From a checkpoint of a small image diffusion model.
Model: 4.91M parameters, 32-pixel images, arch unet, norm groupnorm, activation silu, widths [96, 96, 192].
Training: soap at rate 0.0045, 9300 steps, batches of 64.
Data: trained on microscope photos of single blood and bone marrow cells, 48542 training examples.
Rows from block 7 of a small image diffusion model, named by matrix and row number. Rows with one number belong to one channel. Each number is 128 + 24 x the weight over its row's rms, rounded and kept within 0 to 255. All counts start at 0. Numbers have three digits each.
After each channel's rows are labels from the 100 images, of 14976 (inputs lightly noised), where the channel reaches its highest value: "responds to" is what is common among them. Only what is clearly more common there than usual is listed. The data: microscope photos of single blood and bone marrow cells. In brackets: how many of the 100.
# convs0: first 3x3 conv (model.mid.0.convs.0.weight, 192x192x3x3, each kernel summed), inputs 64-127
# convs1: second 3x3 conv (model.mid.0.convs.1.weight, 192x192x3x3, transposed, each kernel summed), outputs 64-127

convs0.178:155137156120154121150114149148137124127146131131123142154111146129121161135148153137153150184163073104125086118137126099150106150138109157160133086163116145155116127090106197166133134160147136
convs1.178:115108091115114149086120109122163105117157136125166152096101123121101095120134176110174126117134113136100118102120117144144155105107126178130121146100100104108131161130121143100153111132090177
responds to: cell type: promyelocyte (27)

convs0.172:139117157141148085082168087123099133098124122134142116160131111125085101125111072148112140129150131128117085187119110136130118105102104096131114138116102122116107126110156143145138148128169134
convs1.172:137128140093129109120116106120131089090135157082133133123070131110147126086098154088076113132119122119109117139121138111148096131132174064147083092108100074138126116111096107173136130155103143
responds to: cell type: erythroblast (34)

convs0.94:086141127097155109104113111131088100165119113152100144132115075141116138104091180185146173158165118125126101119131178101121146117114129125082143096125083132089116079133154112133155130104174128
convs1.94:135137101123155113151148131135116160117128129132123145087137157178152116125099090136116094140132143112075149145181129122092118162140124078118103148128139093134079131102125137145136090098138131
responds to: smear: peripheral blood (57)

convs0.126:124111133124165097083123092111130160121096117103098105090136122139170149094114115106092117163093133095149108130135158136092114096133110180139116140102144096110116140141128109135138128152116115
convs1.126:152133139151145148166148089161169134125143116116161131155132101115115139152149177103137100110133139092115080114141116140158151126173145146127135169149128157195105135115129109155103126071171117
responds to: cell type: erythroblast (32); cell type: artefact (26)

convs0.171:069150150147106198159165139119150134128103116133111120112134119105173129136125078137118132146146142154105127150112105111123104131106186165081094117121147105154122124118148105132116111135113105
convs1.171:154130149110165149153137089152111099109154116117128150166163091146101146138152151123105141110120072088145088130208152093144148124140122136121154103101085118107128115115144126157090138147128135
responds to: cell type: segmented neutrophil (45); smear: peripheral blood (43)

convs0.105:097131111156141147134104102113134143109115119160148147111122145117126094102145076122103128135117152123119077137145102140103130126120138114094131171115100075098145114158110123085133137086120083
convs1.105:089128125124118134123111132127157137128160066103092150112135080111175094082094104121151129158111127129092105116149090101130126128144134113175137106160113110096128121125099150097129139095134122
responds to: cell type: lymphocyte (61)

convs0.95:123150168136145175102139146131133088146106091112126118101133155155184173113107129098170133110129123135189126126113137077122102120096137161137112143162124149139130115116138071168161110122143128
convs1.95:146125133099114142146137139159143090107151172084170091109147100156116126084108168162129158136122170114094081157112092196096176097108116140143134116133116133108094115156167144103151115099139151
responds to: smear: peripheral blood (69)

convs0.42:080139128132155143168067103153139129110126114114083109102131131118083119084117146151132088117107115152083170111113141144107114108114134159126130152108055131112137146113141130142134099157143093
convs1.42:136112115170150121165125119155142145082067114141117160163111099136124130130138122130121090158156108091144058131086092118110150129146170128120146091089142147133123191133143124116133127109105108
responds to: smear: peripheral blood (41)

convs0.92:134101104171159162103137087127126186084149148095112110141127148127072150153145105116112114145143103133142115129167157110130098108109098135105129165136110125115122091139096076148122116130167054
convs1.92:134150118134094160122178164075127111110111137155138145126107166143105080103136123187155131169127163123115121114132120108107146115104096139124123200147156131099139140122121170140145114149119127
responds to: cell type: segmented neutrophil (74)

convs0.143:126158113097153156132134097136099123069138094115101082121115117102089128119123075105098094124134110136118102102131134143090156091082139107086143139111101157121128127108105129094105112112117118
convs1.143:122142124124131143151099171069133123152071128152111127148157161146133091094164167134108110111119179105163101109125145142167098132123126134122131092112144152108131114114074145104124136135154103
responds to: smear: peripheral blood (38)

convs0.140:128117090078117162060109144132113094104092150127116128146166115093123117130129174134118106141106146130163131123151154145120155126128134159109119124109129109167127135127083126124160141105129101
convs1.140:155133144119114127108120157110142129143171160153124143134166096093127065107161124118123109139133117142140111085106116116124105155135112149148139117154118136137144139135145138107141144139128132
responds to: cell type: erythroblast (44)

convs0.109:126121113178134117114126163100135124135105090142152119134092151113170128100122094116062116124163137104175118158147164087131097163093140118125154118208145101113131156102162114121147112103116103
convs1.109:128151139121154139139146116179126134123162159128132123095119157137093110149120102182106128175088128144055111170137128135112112154196123099160106119163147146129114105111124168096137096140129158
responds to: cell type: promyelocyte (46)

convs0.12:154090087137159107136136099120090144143104124143107113120136136124134118117160101110098134174162126107064150134129128159143141070092168123095121114138127106143138150125109159070122136112181118
convs1.12:106108130125138121153147093114115092089150149110149103126161089124148153115170147160137144143123124125108178146113143134101154127156149116139120121123161116131120120121122133141129143155140152
responds to: cell type: artefact (34)

convs0.154:199143116106106108130075169164099127157169123086126115119135128115153109105138116139117118167138134123125128154112149099137124126145156171133117104137113078172120120122116115178137130151095141
convs1.154:076112164156122135133155135115133162105143157133110136106134124119111145137100126095127152092127122162093101122155078125129155098122124122162142069107119152134116156087097152145129113111125137
responds to: cell type: lymphocyte (35)

convs0.120:079128196137096160146120165139103127099168144152119117131110143163143184119145210113101137087131110162119152117121143109152136111143114156174133134126131118109107124101155127163116107137140144
convs1.120:152126129121126108132126105121132156130114104108089127098129137138120180125145076089140154196167104142092158134122150150103166166123122135131138156109150153124129142152126127122143130129118131
responds to: cell type: segmented neutrophil (57)

convs0.51:127176149090117099130130124132138107132132104104112138064140122191134140110090124098091116133159144168141141131098123180145178122146160151098124114114080121079096156177127121178123109054126159
convs1.51:175087148136134144103110127127116143131181116130103160167109097120109168095148114102152098158156105079101090090094116149115113100172135144102161109126149123121136162109122098138155135066144160
responds to: cell type: promyelocyte (29)

convs0.58:105080138125083092119148123114108116094109105103154128161082100138087113121158109098104138118119107134090096154123131152148129144163129113135150151149111130115135114149110131110098164084077119
convs1.58:086116135138090105158145110148117096149124086116123122157135121117124110132145139107132132131126074108111128096092143116122140106110116146142109130102123097159127110151134109151140126068116171
responds to: cell type: segmented neutrophil (67)

convs0.164:194101112136171117109110175124112118128160110081105147146131101112110095138120139128122124152126162127141140136095152125131091129131127174136086101097101092153120112110147134153135130151113118
convs1.164:120092112128113125112141155153148100093151154148131143137123129133120134132156132162106156112178182134113082115100116118142192099075154165136137138078127124140069140128151165115127130119099131
responds to: cell type: promyelocyte (29)

convs0.162:121136104141146185144117106144089113136168085106115143146115172177127143119133128123129092152127104131129135150128140108129152133137169190113090126097112139143150107146149125137132150127119158
convs1.162:108121135082131133127138200103140124157100142135107142123147051100141127135133084111184122121136168140082114177181143132126115132091137153144131098116155120124086123138091134159089101111107159
responds to: cell type: artefact (34)

convs0.6:164108129138115160105125132161126189111123090148108085140121130130123102157096121148143109084146103114119152117101148132111092068112121092115143137110147115140162131119149130191096091124111115
convs1.6:105162152131144150139101088120139101134124116125141115156136139130090134136133121150127121116154131118110124100184125128102116150101110155169137116160126083108120111109128128077165130116146161
responds to: cell type: promyelocyte (25)

convs0.68:118168121098106115128143127159126109132125121097117105103140162146147156134076137104136129129170151125128121145116141164141079117112106112141115098141118128118106185124179121136118136074133151
convs1.68:148161121155106110140108144140097121155152127128155156117100086115107099104087095109174117165101136128136112133106110131148135157209127147126129111122130120164169130130095118145134110089145114
responds to: cell type: lymphocyte (38)

convs0.182:168144132137100129136128136170148136096138122115105121120125110133143132150121111122097121122085112145120133138056139155099132165141139134096118101131108139116135128147127148113123097178122119
convs1.182:149123137129110126098154100141146161157119162112148109180090073105156098148148161138146164127097114161140132150051133146151176132128153142146119176133126115169133144132137148176115093118095136
responds to: cell type: segmented neutrophil (62); cell type: band neutrophil (26)

convs0.35:174138117136114126069097113098108131121102091108136140131118151123156128108083145108149115144119105144114100106153093118116136104111091135152142088132108153135128109115157110076133125110105132
convs1.35:132132122139120119143121189171142129127110133158111126121185096119165149172126079122122117138152148109134104135136138120144147127111123123186097156109092118204111107137105134128145098128139170
responds to: cell type: promyelocyte (44); cell type: proerythroblast (27)

convs0.5:114126068101142093133119157152105126158101134140111125141102151127120134163134094138160102115142154090123125067140140132120107117104119151102109153128137133108100114117145174145092164139136123
convs1.5:066121145202151158123113131119166143066152117139105104112132131158135149130123138134094098138121085134138116123149096134111146122144105096093141095126144165077110123137113142128148144115128166
responds to: cell type: segmented neutrophil (46)

convs0.145:170137089123118134173119160137094164132152122089127141102090132107114130150167138108123114150142120144107125102099134166140126115140192190077111123107139107162099104146142127130124090131112142
convs1.145:135101114141132146129126105144125124107116122128085121168103097112131120121158082156142166175133126166128138131083100102131181132133143172078104090133139115164149157141122146118120110087123099
responds to: cell type: promyelocyte (59)

convs0.176:140117149089117133125140108134127123090117120131083126113090134134164166139127181070141113151170087123078115157120136117141077124117079141148148092145107091118102124118151159117170111162134127
convs1.176:118082148115114138142128120141099102161155134099127156124139133141145131145127098097111126123099157179094122123123161098138181126132104126149121125167154081156185139136122105133137105175077150
responds to: cell type: artefact (66)

convs0.141:137127102108122151132143135129116162092119156091180104136126102169114131125133167097173119108129114103146105161151162114139103175176134127127144138168115136142111137144070131143154129111074135
convs1.141:085127156123191125141130153153166130126167105109118168119120156100144126136151137166122122128110134131132117117136143065149104099114152117122109110144142093108107098149177123104125146146134091
responds to: cell type: promyelocyte (40)

convs0.37:091150129125130135114120116125132141097137143123115124099142081101100113121138078190163144099105136125102108116113146112148109131170109108089121119130183132145122174113154114112149140140130117
convs1.37:122138095110130133135113108103102227140123133162116115103090151118119166138089146135131127092128126127138157152207149128121156161126100133148173072154140150158103132133169131121119161166144073
responds to: cell type: artefact (25)

convs0.13:116129128131096083079143164147153118151129148103131138122097100170146119143098156142089121139106127145096132159114126098137122132158123105157122114133118104155139127143122136111139108141069162
convs1.13:129090137105152118099126131138121115131172159146126146136093133116162167090135146125102133115118124146139132160130138109158134156157152120125104081129121159179128127102117122095092100206085120
responds to: cell type: artefact (47)

convs0.165:095144149126117126139112123135105122110124133129097073096102095126092150131136106128133094143118154154121124129142165137166128178127148165134123071175104125116141132128117135171134118099124143
convs1.165:150147158097123126158129134124170124125114136149122103105144099162158130161135125115095107161137152080085117070156138135068129117102086123112098100106106138081138126131101168168166157096104167
responds to: cell type: segmented neutrophil (57); smear: peripheral blood (54)

convs0.45:112148127141101181110134108168110142104095097132109134126101097135098114147117162137097134082120129104086092108135152117112179144120164117127144123154117109150143110148099090127145151137155100
convs1.45:154141156124158128169127133145124124099123129111145075157167117128114129134141085095134094146119137106134129147162133149133084111100157134148159115141148108151101155123143131164107112066132154
responds to: cell type: segmented neutrophil (59)

convs0.97:114100137137155117164106105136093158171118116157142135169167165149157129135147174126144156133114095127117109123191137154104114146118108117122126114099144092137095111103139149145126114163134120
convs1.97:123133141127112146166129136100093148111148148134143190130095090113131159160133134111082086130153135103105093121067128097147159118108150150116127136136135116135122118149128113190091114121105150
responds to: smear: peripheral blood (68); cell type: segmented neutrophil (51)

convs0.183:121167157166117190117148134128144096110146072108102142121073168102150134132108094073117134085105147108129137099139120145131095153124139139115134123144142169138134158142142100097133085116149095
convs1.183:149081124143139121096151076128152132124112132094046138150159094143138123158162134117136128130126163101127139138146157137100134114135107100115117076095116133108149089132121152149099111137139145
responds to: smear: peripheral blood (97); cell type: segmented neutrophil (75)

convs0.46:080149133135105179029104115121136105120120100111128117138095146123079146137108150120147102040114127138152125096166124116130090137082143155137142122125113121129146129112113133135137145133135126
convs1.46:123125180154125154162101144179143134123137157132032116122133107130123111169116144121129139145110116138106121112144114166077120156088099125119122134128142152182148127120112092139113148101135146
responds to: cell type: eosinophil (28)

convs0.67:130105107127116135115145096089094122140143117164100114100141119176133139085118090136109107116119152123114085124115145168122141118135155129148101084133125109134143135127131147148119132110143107
convs1.67:112110157106154108104101081183132074136127103117169103141156111106150132095130152127111099112123162137125143134138153136129151110165152086129068094129113137108088124065090081116110124133097116
responds to: cell type: promyelocyte (26)

convs0.66:118134137108124066147104164146134065132155094138101154151157162112140114117110156128090149138097100156147148144134129152122172141156137113119133114130105164113150125125103136100125104132123124
convs1.66:150076121115143112106142119165113111128160120134091158110107142132126172106097120110127109156173133127099088124075093130131129152172166110173130138139117068130112157138096097165146083123129104
responds to: cell type: blast (27)

convs0.169:114187127098084158114128152155142127129151133140078107090117127096164136141117137167165161164149114135141134127114137177116133126104175127095146112107122130115141113120117082115114141104157108
convs1.169:105136126153116146096124075148105095168141111127098105148150130148098156156093081112141083101123108132136112148121143111130089142112134145155150101108108124185097117113123130166115145092101124
responds to: cell type: segmented neutrophil (47)

convs0.152:136170111097158174098108140127110154139160077120139108123117122158154114140127094144101106128135110173105160126117133164141162121111192136111108140144097091128122101129118142133103126097113155
convs1.152:155098140150131111147122099143090211109136141126099126136107155110144140112149112107126109162117133165157139151140127110124164141176138152137121060212170171125118152120134128110104165066152107
responds to: cell type: eosinophil (28)

convs0.130:104145132083090177146136154152133094153139119143114149158116127162125089116127163149154166121111125165098127095124085155150138128101120137122124091137102149146136131111137153145133132120169193
convs1.130:143093175114154154099117125104156131117157154127123137111114112137171116088150124170140123127112126178129142135146132084106131171143096112141158139135114164103141118112138106128139127125131120
responds to: cell type: band neutrophil (25)