Weights of a small image diffusion model: 4.91M parameters, activation silu.
Rows from block 9 of a small image diffusion model, named by matrix and row number. Rows with one number belong to one channel. Each number is 128 + 32 x the weight over its row's rms, rounded and kept within 0 to 255. All counts start at 0. Numbers have three digits each.
After each channel's rows are labels from the 100 images, of 14976 (inputs lightly noised), where the channel reaches its highest value: "strongest on" is what is common among them; "colour at peak" is the nearest of a few named colours to the mean colour under the peak. Only what is clearly more common there than usual is listed. The data: microscope photos of single blood and bone marrow cells. In brackets: how many of the 100, against the usual share in percent.
# convs0: first 3x3 conv (model.mid.2.convs.0.weight, 192x192x3x3, each kernel summed), inputs 0-95
# convs1: second 3x3 conv (model.mid.2.convs.1.weight, 192x192x3x3, transposed, each kernel summed), outputs 0-95

convs0.71:129144143109113139151145155099083146134119111165106142157095092106178104141161144165182159112168153115146092099080166161125150110128113109150092177124134141127139227095103200106110154144143117125096098128131138096075128158255121048150171115143159122081113147153150159109070109127112071109
convs1.71:107133063060147130072111124130149120135104116133067100173156115133127104096167137149047102079179100064165114137084162107110137105142085138134111170164125125183137173136156137177137160096152128105090133130105147133186122143073095121192120132190106131158142141131152191103169161154119106128
strongest on: cell type: promyelocyte (26 vs 6.4)
colour at peak: blue (61 vs 8.6)

convs0.38:116174130158145159138178141198134067174081067134104043144135127129145084123094058156126220136101125137116122164112083156188109083108098137099158157102144175144096152142172090099123095140089129130127152088114115146117150109112118068148144129146117094193116130142132143139165081134139090081
convs1.38:095135096121118171123138103130111126167068110117120157122228173144118088070111128106126154159098113157162110193153111152124109124100164137161106177144136150127132166088115169063124081099165119148128180140126078128117135135125166073116138119115048104131047092092148109118164074060146156141
strongest on: cell type: segmented neutrophil (78 vs 20)
colour at peak: purple (65 vs 21.5); blue (25 vs 8.6)

convs0.137:101126079094119110099159089082147115084136148095122126114133134117111148067077182113117116097149113146115087146176096138167134113142145131218105112136148093081122179129084146116180149128159138114105103114167073109131205132116113100201116173116155093141128127128136136132099075161186188126
convs1.137:128109174146169146126124173139108102131141170133175118120109116120150101124101160092090145174162156144141091143075128143161141110150164130032160135114107131132117106136161112098086124137088125119111133189054147067126101196117169156102119137112125170089086091156129122123100136121113142187
strongest on: cell type: lymphocyte (51 vs 15.3)
colour at peak: blue (48 vs 8.6)

convs0.65:159097122153104115167122161145065109155064161111127178137111051146138125089174063124149108108114109137133106141106136131118128119161113144137131119184109121097150178076123144140141090122064146179185151121149158152064212142112140111114096123159135164049162155134165079163089092136157128115
convs1.65:160132113086109155111125047089140186101146121096121132148189076144074111081151116122191132111128135130102143125138142130087092129173139159190106128103110145158117116061130091161126095131065106133195104148098193166119189161150148126155178114066127106136094137119073089126148130103135152037
strongest on: cell type: band neutrophil (29 vs 5.6)
colour at peak: purple (50 vs 21.5); blue (40 vs 8.6)

convs0.105:164069135123109180115120092132109149099158054151110132093104080079124156111167112099097125136102140112183186127086114159104115120071166103116172110105122105108134136149090147147171105230095124110093136102154115153091124103149172083121121087159110132130130096080096171100087049130171067106
convs1.105:136203179139116140129144177130130093082140119115106111085087100153090066097134060106125187034170159108148056102167133104090148098061184129100119135097158102157159144155089143115114163069156062148110099146172115160151157099142122158150143144067164151074129094118094164144153165048106145117
strongest on: smear: peripheral blood (81 vs 16.2); cell type: eosinophil (33 vs 4.2)
colour at peak: purple (75 vs 21.5)

convs0.184:105148133169124126150165100094167127151177130144085086101147117093067177142152099189133093122111040100112140150103013150105110096222136165130124135114058101132100000118108078121135145100125158146127114113139121125109087102103096122150057129128151123077148146134150126147092159153124079103
convs1.184:140137141160127143146114145183168092097143155123192117136147149136181119084062119125087125137136148178160131067203195160104128087084110161136151127112124167056124109149108115103053098128139148116160147106121102167088093158119173113133129061113138158169089158141132143131165094146075160111
strongest on: cell type: blast (27 vs 6.1)
colour at peak: purple (73 vs 21.5)

convs0.115:124131114111122116094153169108096083108104128099060098122186159155123128110164141135091147146126111112119154091174119175141151120157122163083094141147098149136093215153147121101084137143112139145155117164118134169139134196187190211161145102152148088188101154203096121122141119117168135095
convs1.115:134155161118124118153137128142136140141074139145165087112120121187095088066053098123169130119125122176140108124096122103111095100167157131212149115112094132100115090158097071172100110059128166147137132120131121189162147133086103165062107130185103129110067140100160093079152162100102163101
strongest on: smear: peripheral blood (82 vs 16.2); cell type: basophil (25 vs 0.8)
colour at peak: purple (81 vs 21.5)

convs0.1:108151107124060112072036118132109129105105142116114124119097157175160087095215123190174104149114120076187166123113165144176101104143127138118135138147096158166080102115136146075122125122178068118145112176160151092156117130184132115088146114128166075114144139145223152089118176092120133142
convs1.1:131092142100136098119150221158116130126156107083199107137119120113096149096174135133069134093164069138102101136110120114078090114108048135120151105144133065121091111133150127132122134135063108079120097137095124103182127112137116101157113129160163105165163162129135159123162144201127101173
strongest on: smear: peripheral blood (94 vs 16.2); cell type: myeloblast (34 vs 1.9)
colour at peak: purple (94 vs 21.5)

convs0.60:144067188121151111153110184130091141134158093174193156094103152151157127140099126162112110125141144138162097127129117090166159140158138146138124146124021142143152162155064157158086134107126118104113131128064099141096168152119098112111136114118067136057100124162093132104121095154100119101
convs1.60:095091059122086127161123179125171121104103199156175075151069170126091127098116127143120084117124151213121143122080111131068108138102131109076135156148194143107159190143129126150162198135102149164158168115095101087105147177123142147164131106113156118122155149113138140138163160119127117109
strongest on: cell type: promyelocyte (53 vs 6.4)
colour at peak: purple (55 vs 21.5); blue (43 vs 8.6)

convs0.165:114123130159148147123119087153132118108141160115091110107151102083122161101153163115145090146161111182139086147143163111099097138142160129161109137133116138093186113078120130117096088088121072095208154173106167128137129146135114126122094155092082171082111106080122114178098138202160151129
convs1.165:100116151132142102092118076127141089146087130137140185112126135107132128084094124101148208118144077035142122080130132120147161151188018150120139129128092133105126100107144112122100135124131116118108153172163165179095147081121164150035083174098086098167134120116141118067137088126085167167
strongest on: cell type: erythroblast (74 vs 14.3)
colour at peak: brown (31 vs 0.6); blue (31 vs 8.6)

convs0.166:124087094133145163180074124203134113167095074142123118161133109084189136121140148107114122107184177155127059146119125164098169138138112106132123147118084079063094190163146188178175114165120157125050129126132126144135136132178137079186165088105065156047102055129109161135050101112130103136
convs1.166:183138119168141111124117168109063141105148110089099179121127117122149160112148163097143159148106092066119133100163067121105142129080128130099103142139169213130143131072145155112092149138107101137141080120142071108127052177098162112111135149083160146095118141115128107066123148114151157169
strongest on: cell type: erythroblast (35 vs 14.3); cell type: artefact (29 vs 9.8)
colour at peak: grey (48 vs 22.4)

convs0.91:149154144115079074153100131117095128148172106102081158115077087125224132137192151133142140042148149162124116140093121089158126139085125130142096130108168133143188055099121116136219125132134116111079122080219104139150126117142119106092132138110143162142149060121145146127082142119113205105
convs1.91:081092092131124172134103174151064099118148143093150116145116129154100131119138151140167146139134127092092114133120123153087186128077106098123173131081107081123090065107098104092046146111214151151133152124148114147137139117077126122129145191092144075084135163122147131106122158144111152178
strongest on: cell type: artefact (25 vs 9.8)
colour at peak: grey (51 vs 22.4); blue (28 vs 8.6)

convs0.149:088166074161127144075133075132105183141106064102107152105074120133089109081134137048149092127091122083085124123071120173124112147155066133192105142142057112148125182116130133185122165111175118151135109138143091094162206107103097100171142095176164121126110147117133079073123152117146113112
convs1.149:167127182130161141122132195146115139123114131133166087142132122136110132129116087127123091157119154131107103185167175123101136102090189137173123090088119098127149083108133127125159109097129139134126106065148055155134116119130125092213120122116157145135134149152185111181064124085113124164
strongest on: smear: peripheral blood (81 vs 16.2)
colour at peak: purple (76 vs 21.5)

convs0.102:119106102130165084110140117084166136140103073158142133153059161053110150118125127161101122108134087108129116136155121159133138116128142126150108133119129130127165058129133133137096115120129129104138133135140173067088107115109152058112156089149094132084134123061123128146091085164109130097
convs1.102:102050175130054147145107141048068179122092092177185108146106099115125120116144032118091124084130184182109111150136158103134107141054192161132117115118146114118157081156089091110130111064162109117093140166110112143104090122131153103112125101129165102127077129113135099134112114078099151054
strongest on: cell type: segmented neutrophil (47 vs 20)
colour at peak: purple (61 vs 21.5)

convs0.129:166058093125114126073129157116083132165198140194128162092146107127134103142152130081134170112097118120119167119177076128124104150151100137107122097100152117151144189121094188122132135140133124179118134099087077171110114153180116103146096088119120153073241134110106181100066131094137116125
convs1.129:090143068141112118152142054087181110092086169127160134148107171094094138128163135118088120138106077170111118091056099111157114151128095108101159131165151179105125109103107085157134146128120100062142171128125119085160141139122135201105176139155152122143028113120115078141206119083143196134
strongest on: smear: peripheral blood (89 vs 16.2); cell type: platelet (26 vs 1.1)
colour at peak: pink (64 vs 24.2)

convs0.93:108152118087138143077127101136214167082225127102137167135071123153049135106136138076078131118129129109136129113184106072106115143131128141122114108125136138159146135097109100154121091109142095129166121119116173094126126122080147175140140153140209112165128195137087090140200173152140192139
convs1.93:088044137145191160181097086090132157114165128159166135140148111082105165178101090156124101153120105165137161197141157144169126150139154140082156042113123107125080137166170064096103117136140135148078083132154108096122122116141105128142171067164147160137137170158143096167100149198125109112
strongest on: smear: peripheral blood (100 vs 16.2); cell type: lymphocyte (43 vs 15.3); cell type: myeloblast (38 vs 1.9)
colour at peak: purple (87 vs 21.5)

convs0.63:121094136146166094124132056142022151062182196074192119104099153116144118103138119116124135111101076070124173117170151127149103170162192171135117163129146148142139106072191078160137100132129161112143105089120128140184089087100135124103092103172139127184085142133060121174092124114191132180
convs1.63:076156169106141142121163188107111155104118156153137126133143100210053110131114134092136150167127118207135133141161095097123089102096062057079190079127051170157163072144088107133079115155167182129154145114114164182122122109135149148149136133171138116092187142122129160137116138089131146106
strongest on: cell type: segmented neutrophil (82 vs 20)
colour at peak: purple (75 vs 21.5)

convs0.25:080155083188094130095112148152161122151168087073143127094124042046122132123134108101126118192131106175086113083137070119161130149092150117118132111104116105137127126133075177134151136125111137085113130134096115105119104131108066084143103129125103143153142097060088144114084079161098129117
convs1.25:096084151067096105070129148148178096086104124100118116114122136139123069150157090161121139081151080216113113075117083081098116082078140145137142135126079135146139163134083078135072110089137170107137110119125149191147121038187177186127117155160083154139117142095142112126135219097087159144
strongest on: smear: peripheral blood (84 vs 16.2); cell type: eosinophil (33 vs 4.2)
colour at peak: purple (86 vs 21.5)

convs0.9:127105121163119133135153092171180147141182104150096227124141065116142185141202109009134070157092101128166153117110138075167136115145154156133160147133103112122127077130074091096123093134176142126152171155083149100146079149108145135068085163122137121114118103140114126139122055152119121125
convs1.9:147143214132139113073099149083059145167141078098166118087145133107144143108114088098124129079132132128159124124138096130088159122107116128137107093124085114081089058136123139072125086108139092107073190143157134176132124122119144132150125133148144157166098169069126130148100107104163155114
strongest on: cell type: erythroblast (66 vs 14.3)
colour at peak: blue (60 vs 8.6); black (33 vs 1.1)

convs0.148:155123120096141175119071169142046131152115140130156139103123150108138143117099104158114130124154112152119087117140096144123170128138144105128103145139206100137095201149157138134157142122139114143111119113067084117088107179140118116115076096176091158104193164135128166108009131128125077083
convs1.148:148109123150111105088094108098109100166100138100100142149209076145088148128139152111132137166108110095137191134111160127102065156134072116093108115149075111102104074068074145112145155117108143155134143041185165172182145115085098143066127159141174155165128164084120153135180132180069170086
strongest on: cell type: band neutrophil (25 vs 5.6)
colour at peak: purple (55 vs 21.5); blue (27 vs 8.6)

convs0.18:110149159133124125128124174138165104093092103129118116109170155094105132107088127104080163109145131118123141130164181233138178119118158111104113122088098119149147191139169171130166131125145099114037138137128103108182185099138085141123192130155134134139087165135151135119223109121184155097
convs1.18:172171144184068157118102097113083107133135152108168103182104148087169114181090097129175143182136129165188108183094125095105126091110108117146158144181170088122134076200119144146116128123146133115109178134160073127140085153150132094166093151106133155090175117133143120129089117120066121173
strongest on: cell type: lymphocyte (51 vs 15.3)
colour at peak: purple (62 vs 21.5)

convs0.110:088193165128142151135106154073062140095092156111089090113088112151148145078072141120137175190059138166152106073137140234093118076097102104130147156110096112106161123148133144155117146137077157144064124174144121133138130127123055120100195123159110166154121143118108106119174147124117094130
convs1.110:142101159103129116113094047130215091103098217128117121112103167125131096113113161138120122146122166186117122135117102066129112092093151065132177136124138100123170050131121080162083151082135144160101133129141078123122148112138154165043131136145070171186077139128132121144135121092136127102
strongest on: cell type: segmented neutrophil (79 vs 20); smear: peripheral blood (44 vs 16.2)
colour at peak: purple (57 vs 21.5)

convs0.127:176100104168110158152155129070126096114127133115169097143138118080087144092129182092141147129157172135135103071153143136114134125113104136146145154135186088144104155150150153193119122103153066185137153117092164143114140126133109064133107119133118073154135098114075155189109151103149081129
convs1.127:115091109129115117183080117122117124082149153129106103102089168110108094107113081122134199143104118204147121162132137110140082118169199127156144164137125125111152115139174106091186141147146170143172085163144176133130147192114143142128126151173097119117160162176079098089027171144087155161
strongest on: cell type: segmented neutrophil (60 vs 20); cell type: band neutrophil (28 vs 5.6)
colour at peak: purple (54 vs 21.5)

convs0.96:110090125120118114158101114089157107113196056132109193084136087102069174123053166131128136153130152135137111084139148164141125136129160143137144110109091117105128078119178159066151156131151133125112152125164094145160114096130139164152101105037152097111128151160124151069128087056099150107
convs1.96:133155118180130136171164127143170136149129208140176144178174108157158146110074128080114119155083095154189110186200111158109122072145154100127104149129127154088133163156097113197103095159118183139108125118078096132096067181115102124161145088148096186141063145121096103097124075089130151094
strongest on: cell type: erythroblast (36 vs 14.3); cell type: lymphocyte (34 vs 15.3)
colour at peak: blue (34 vs 8.6)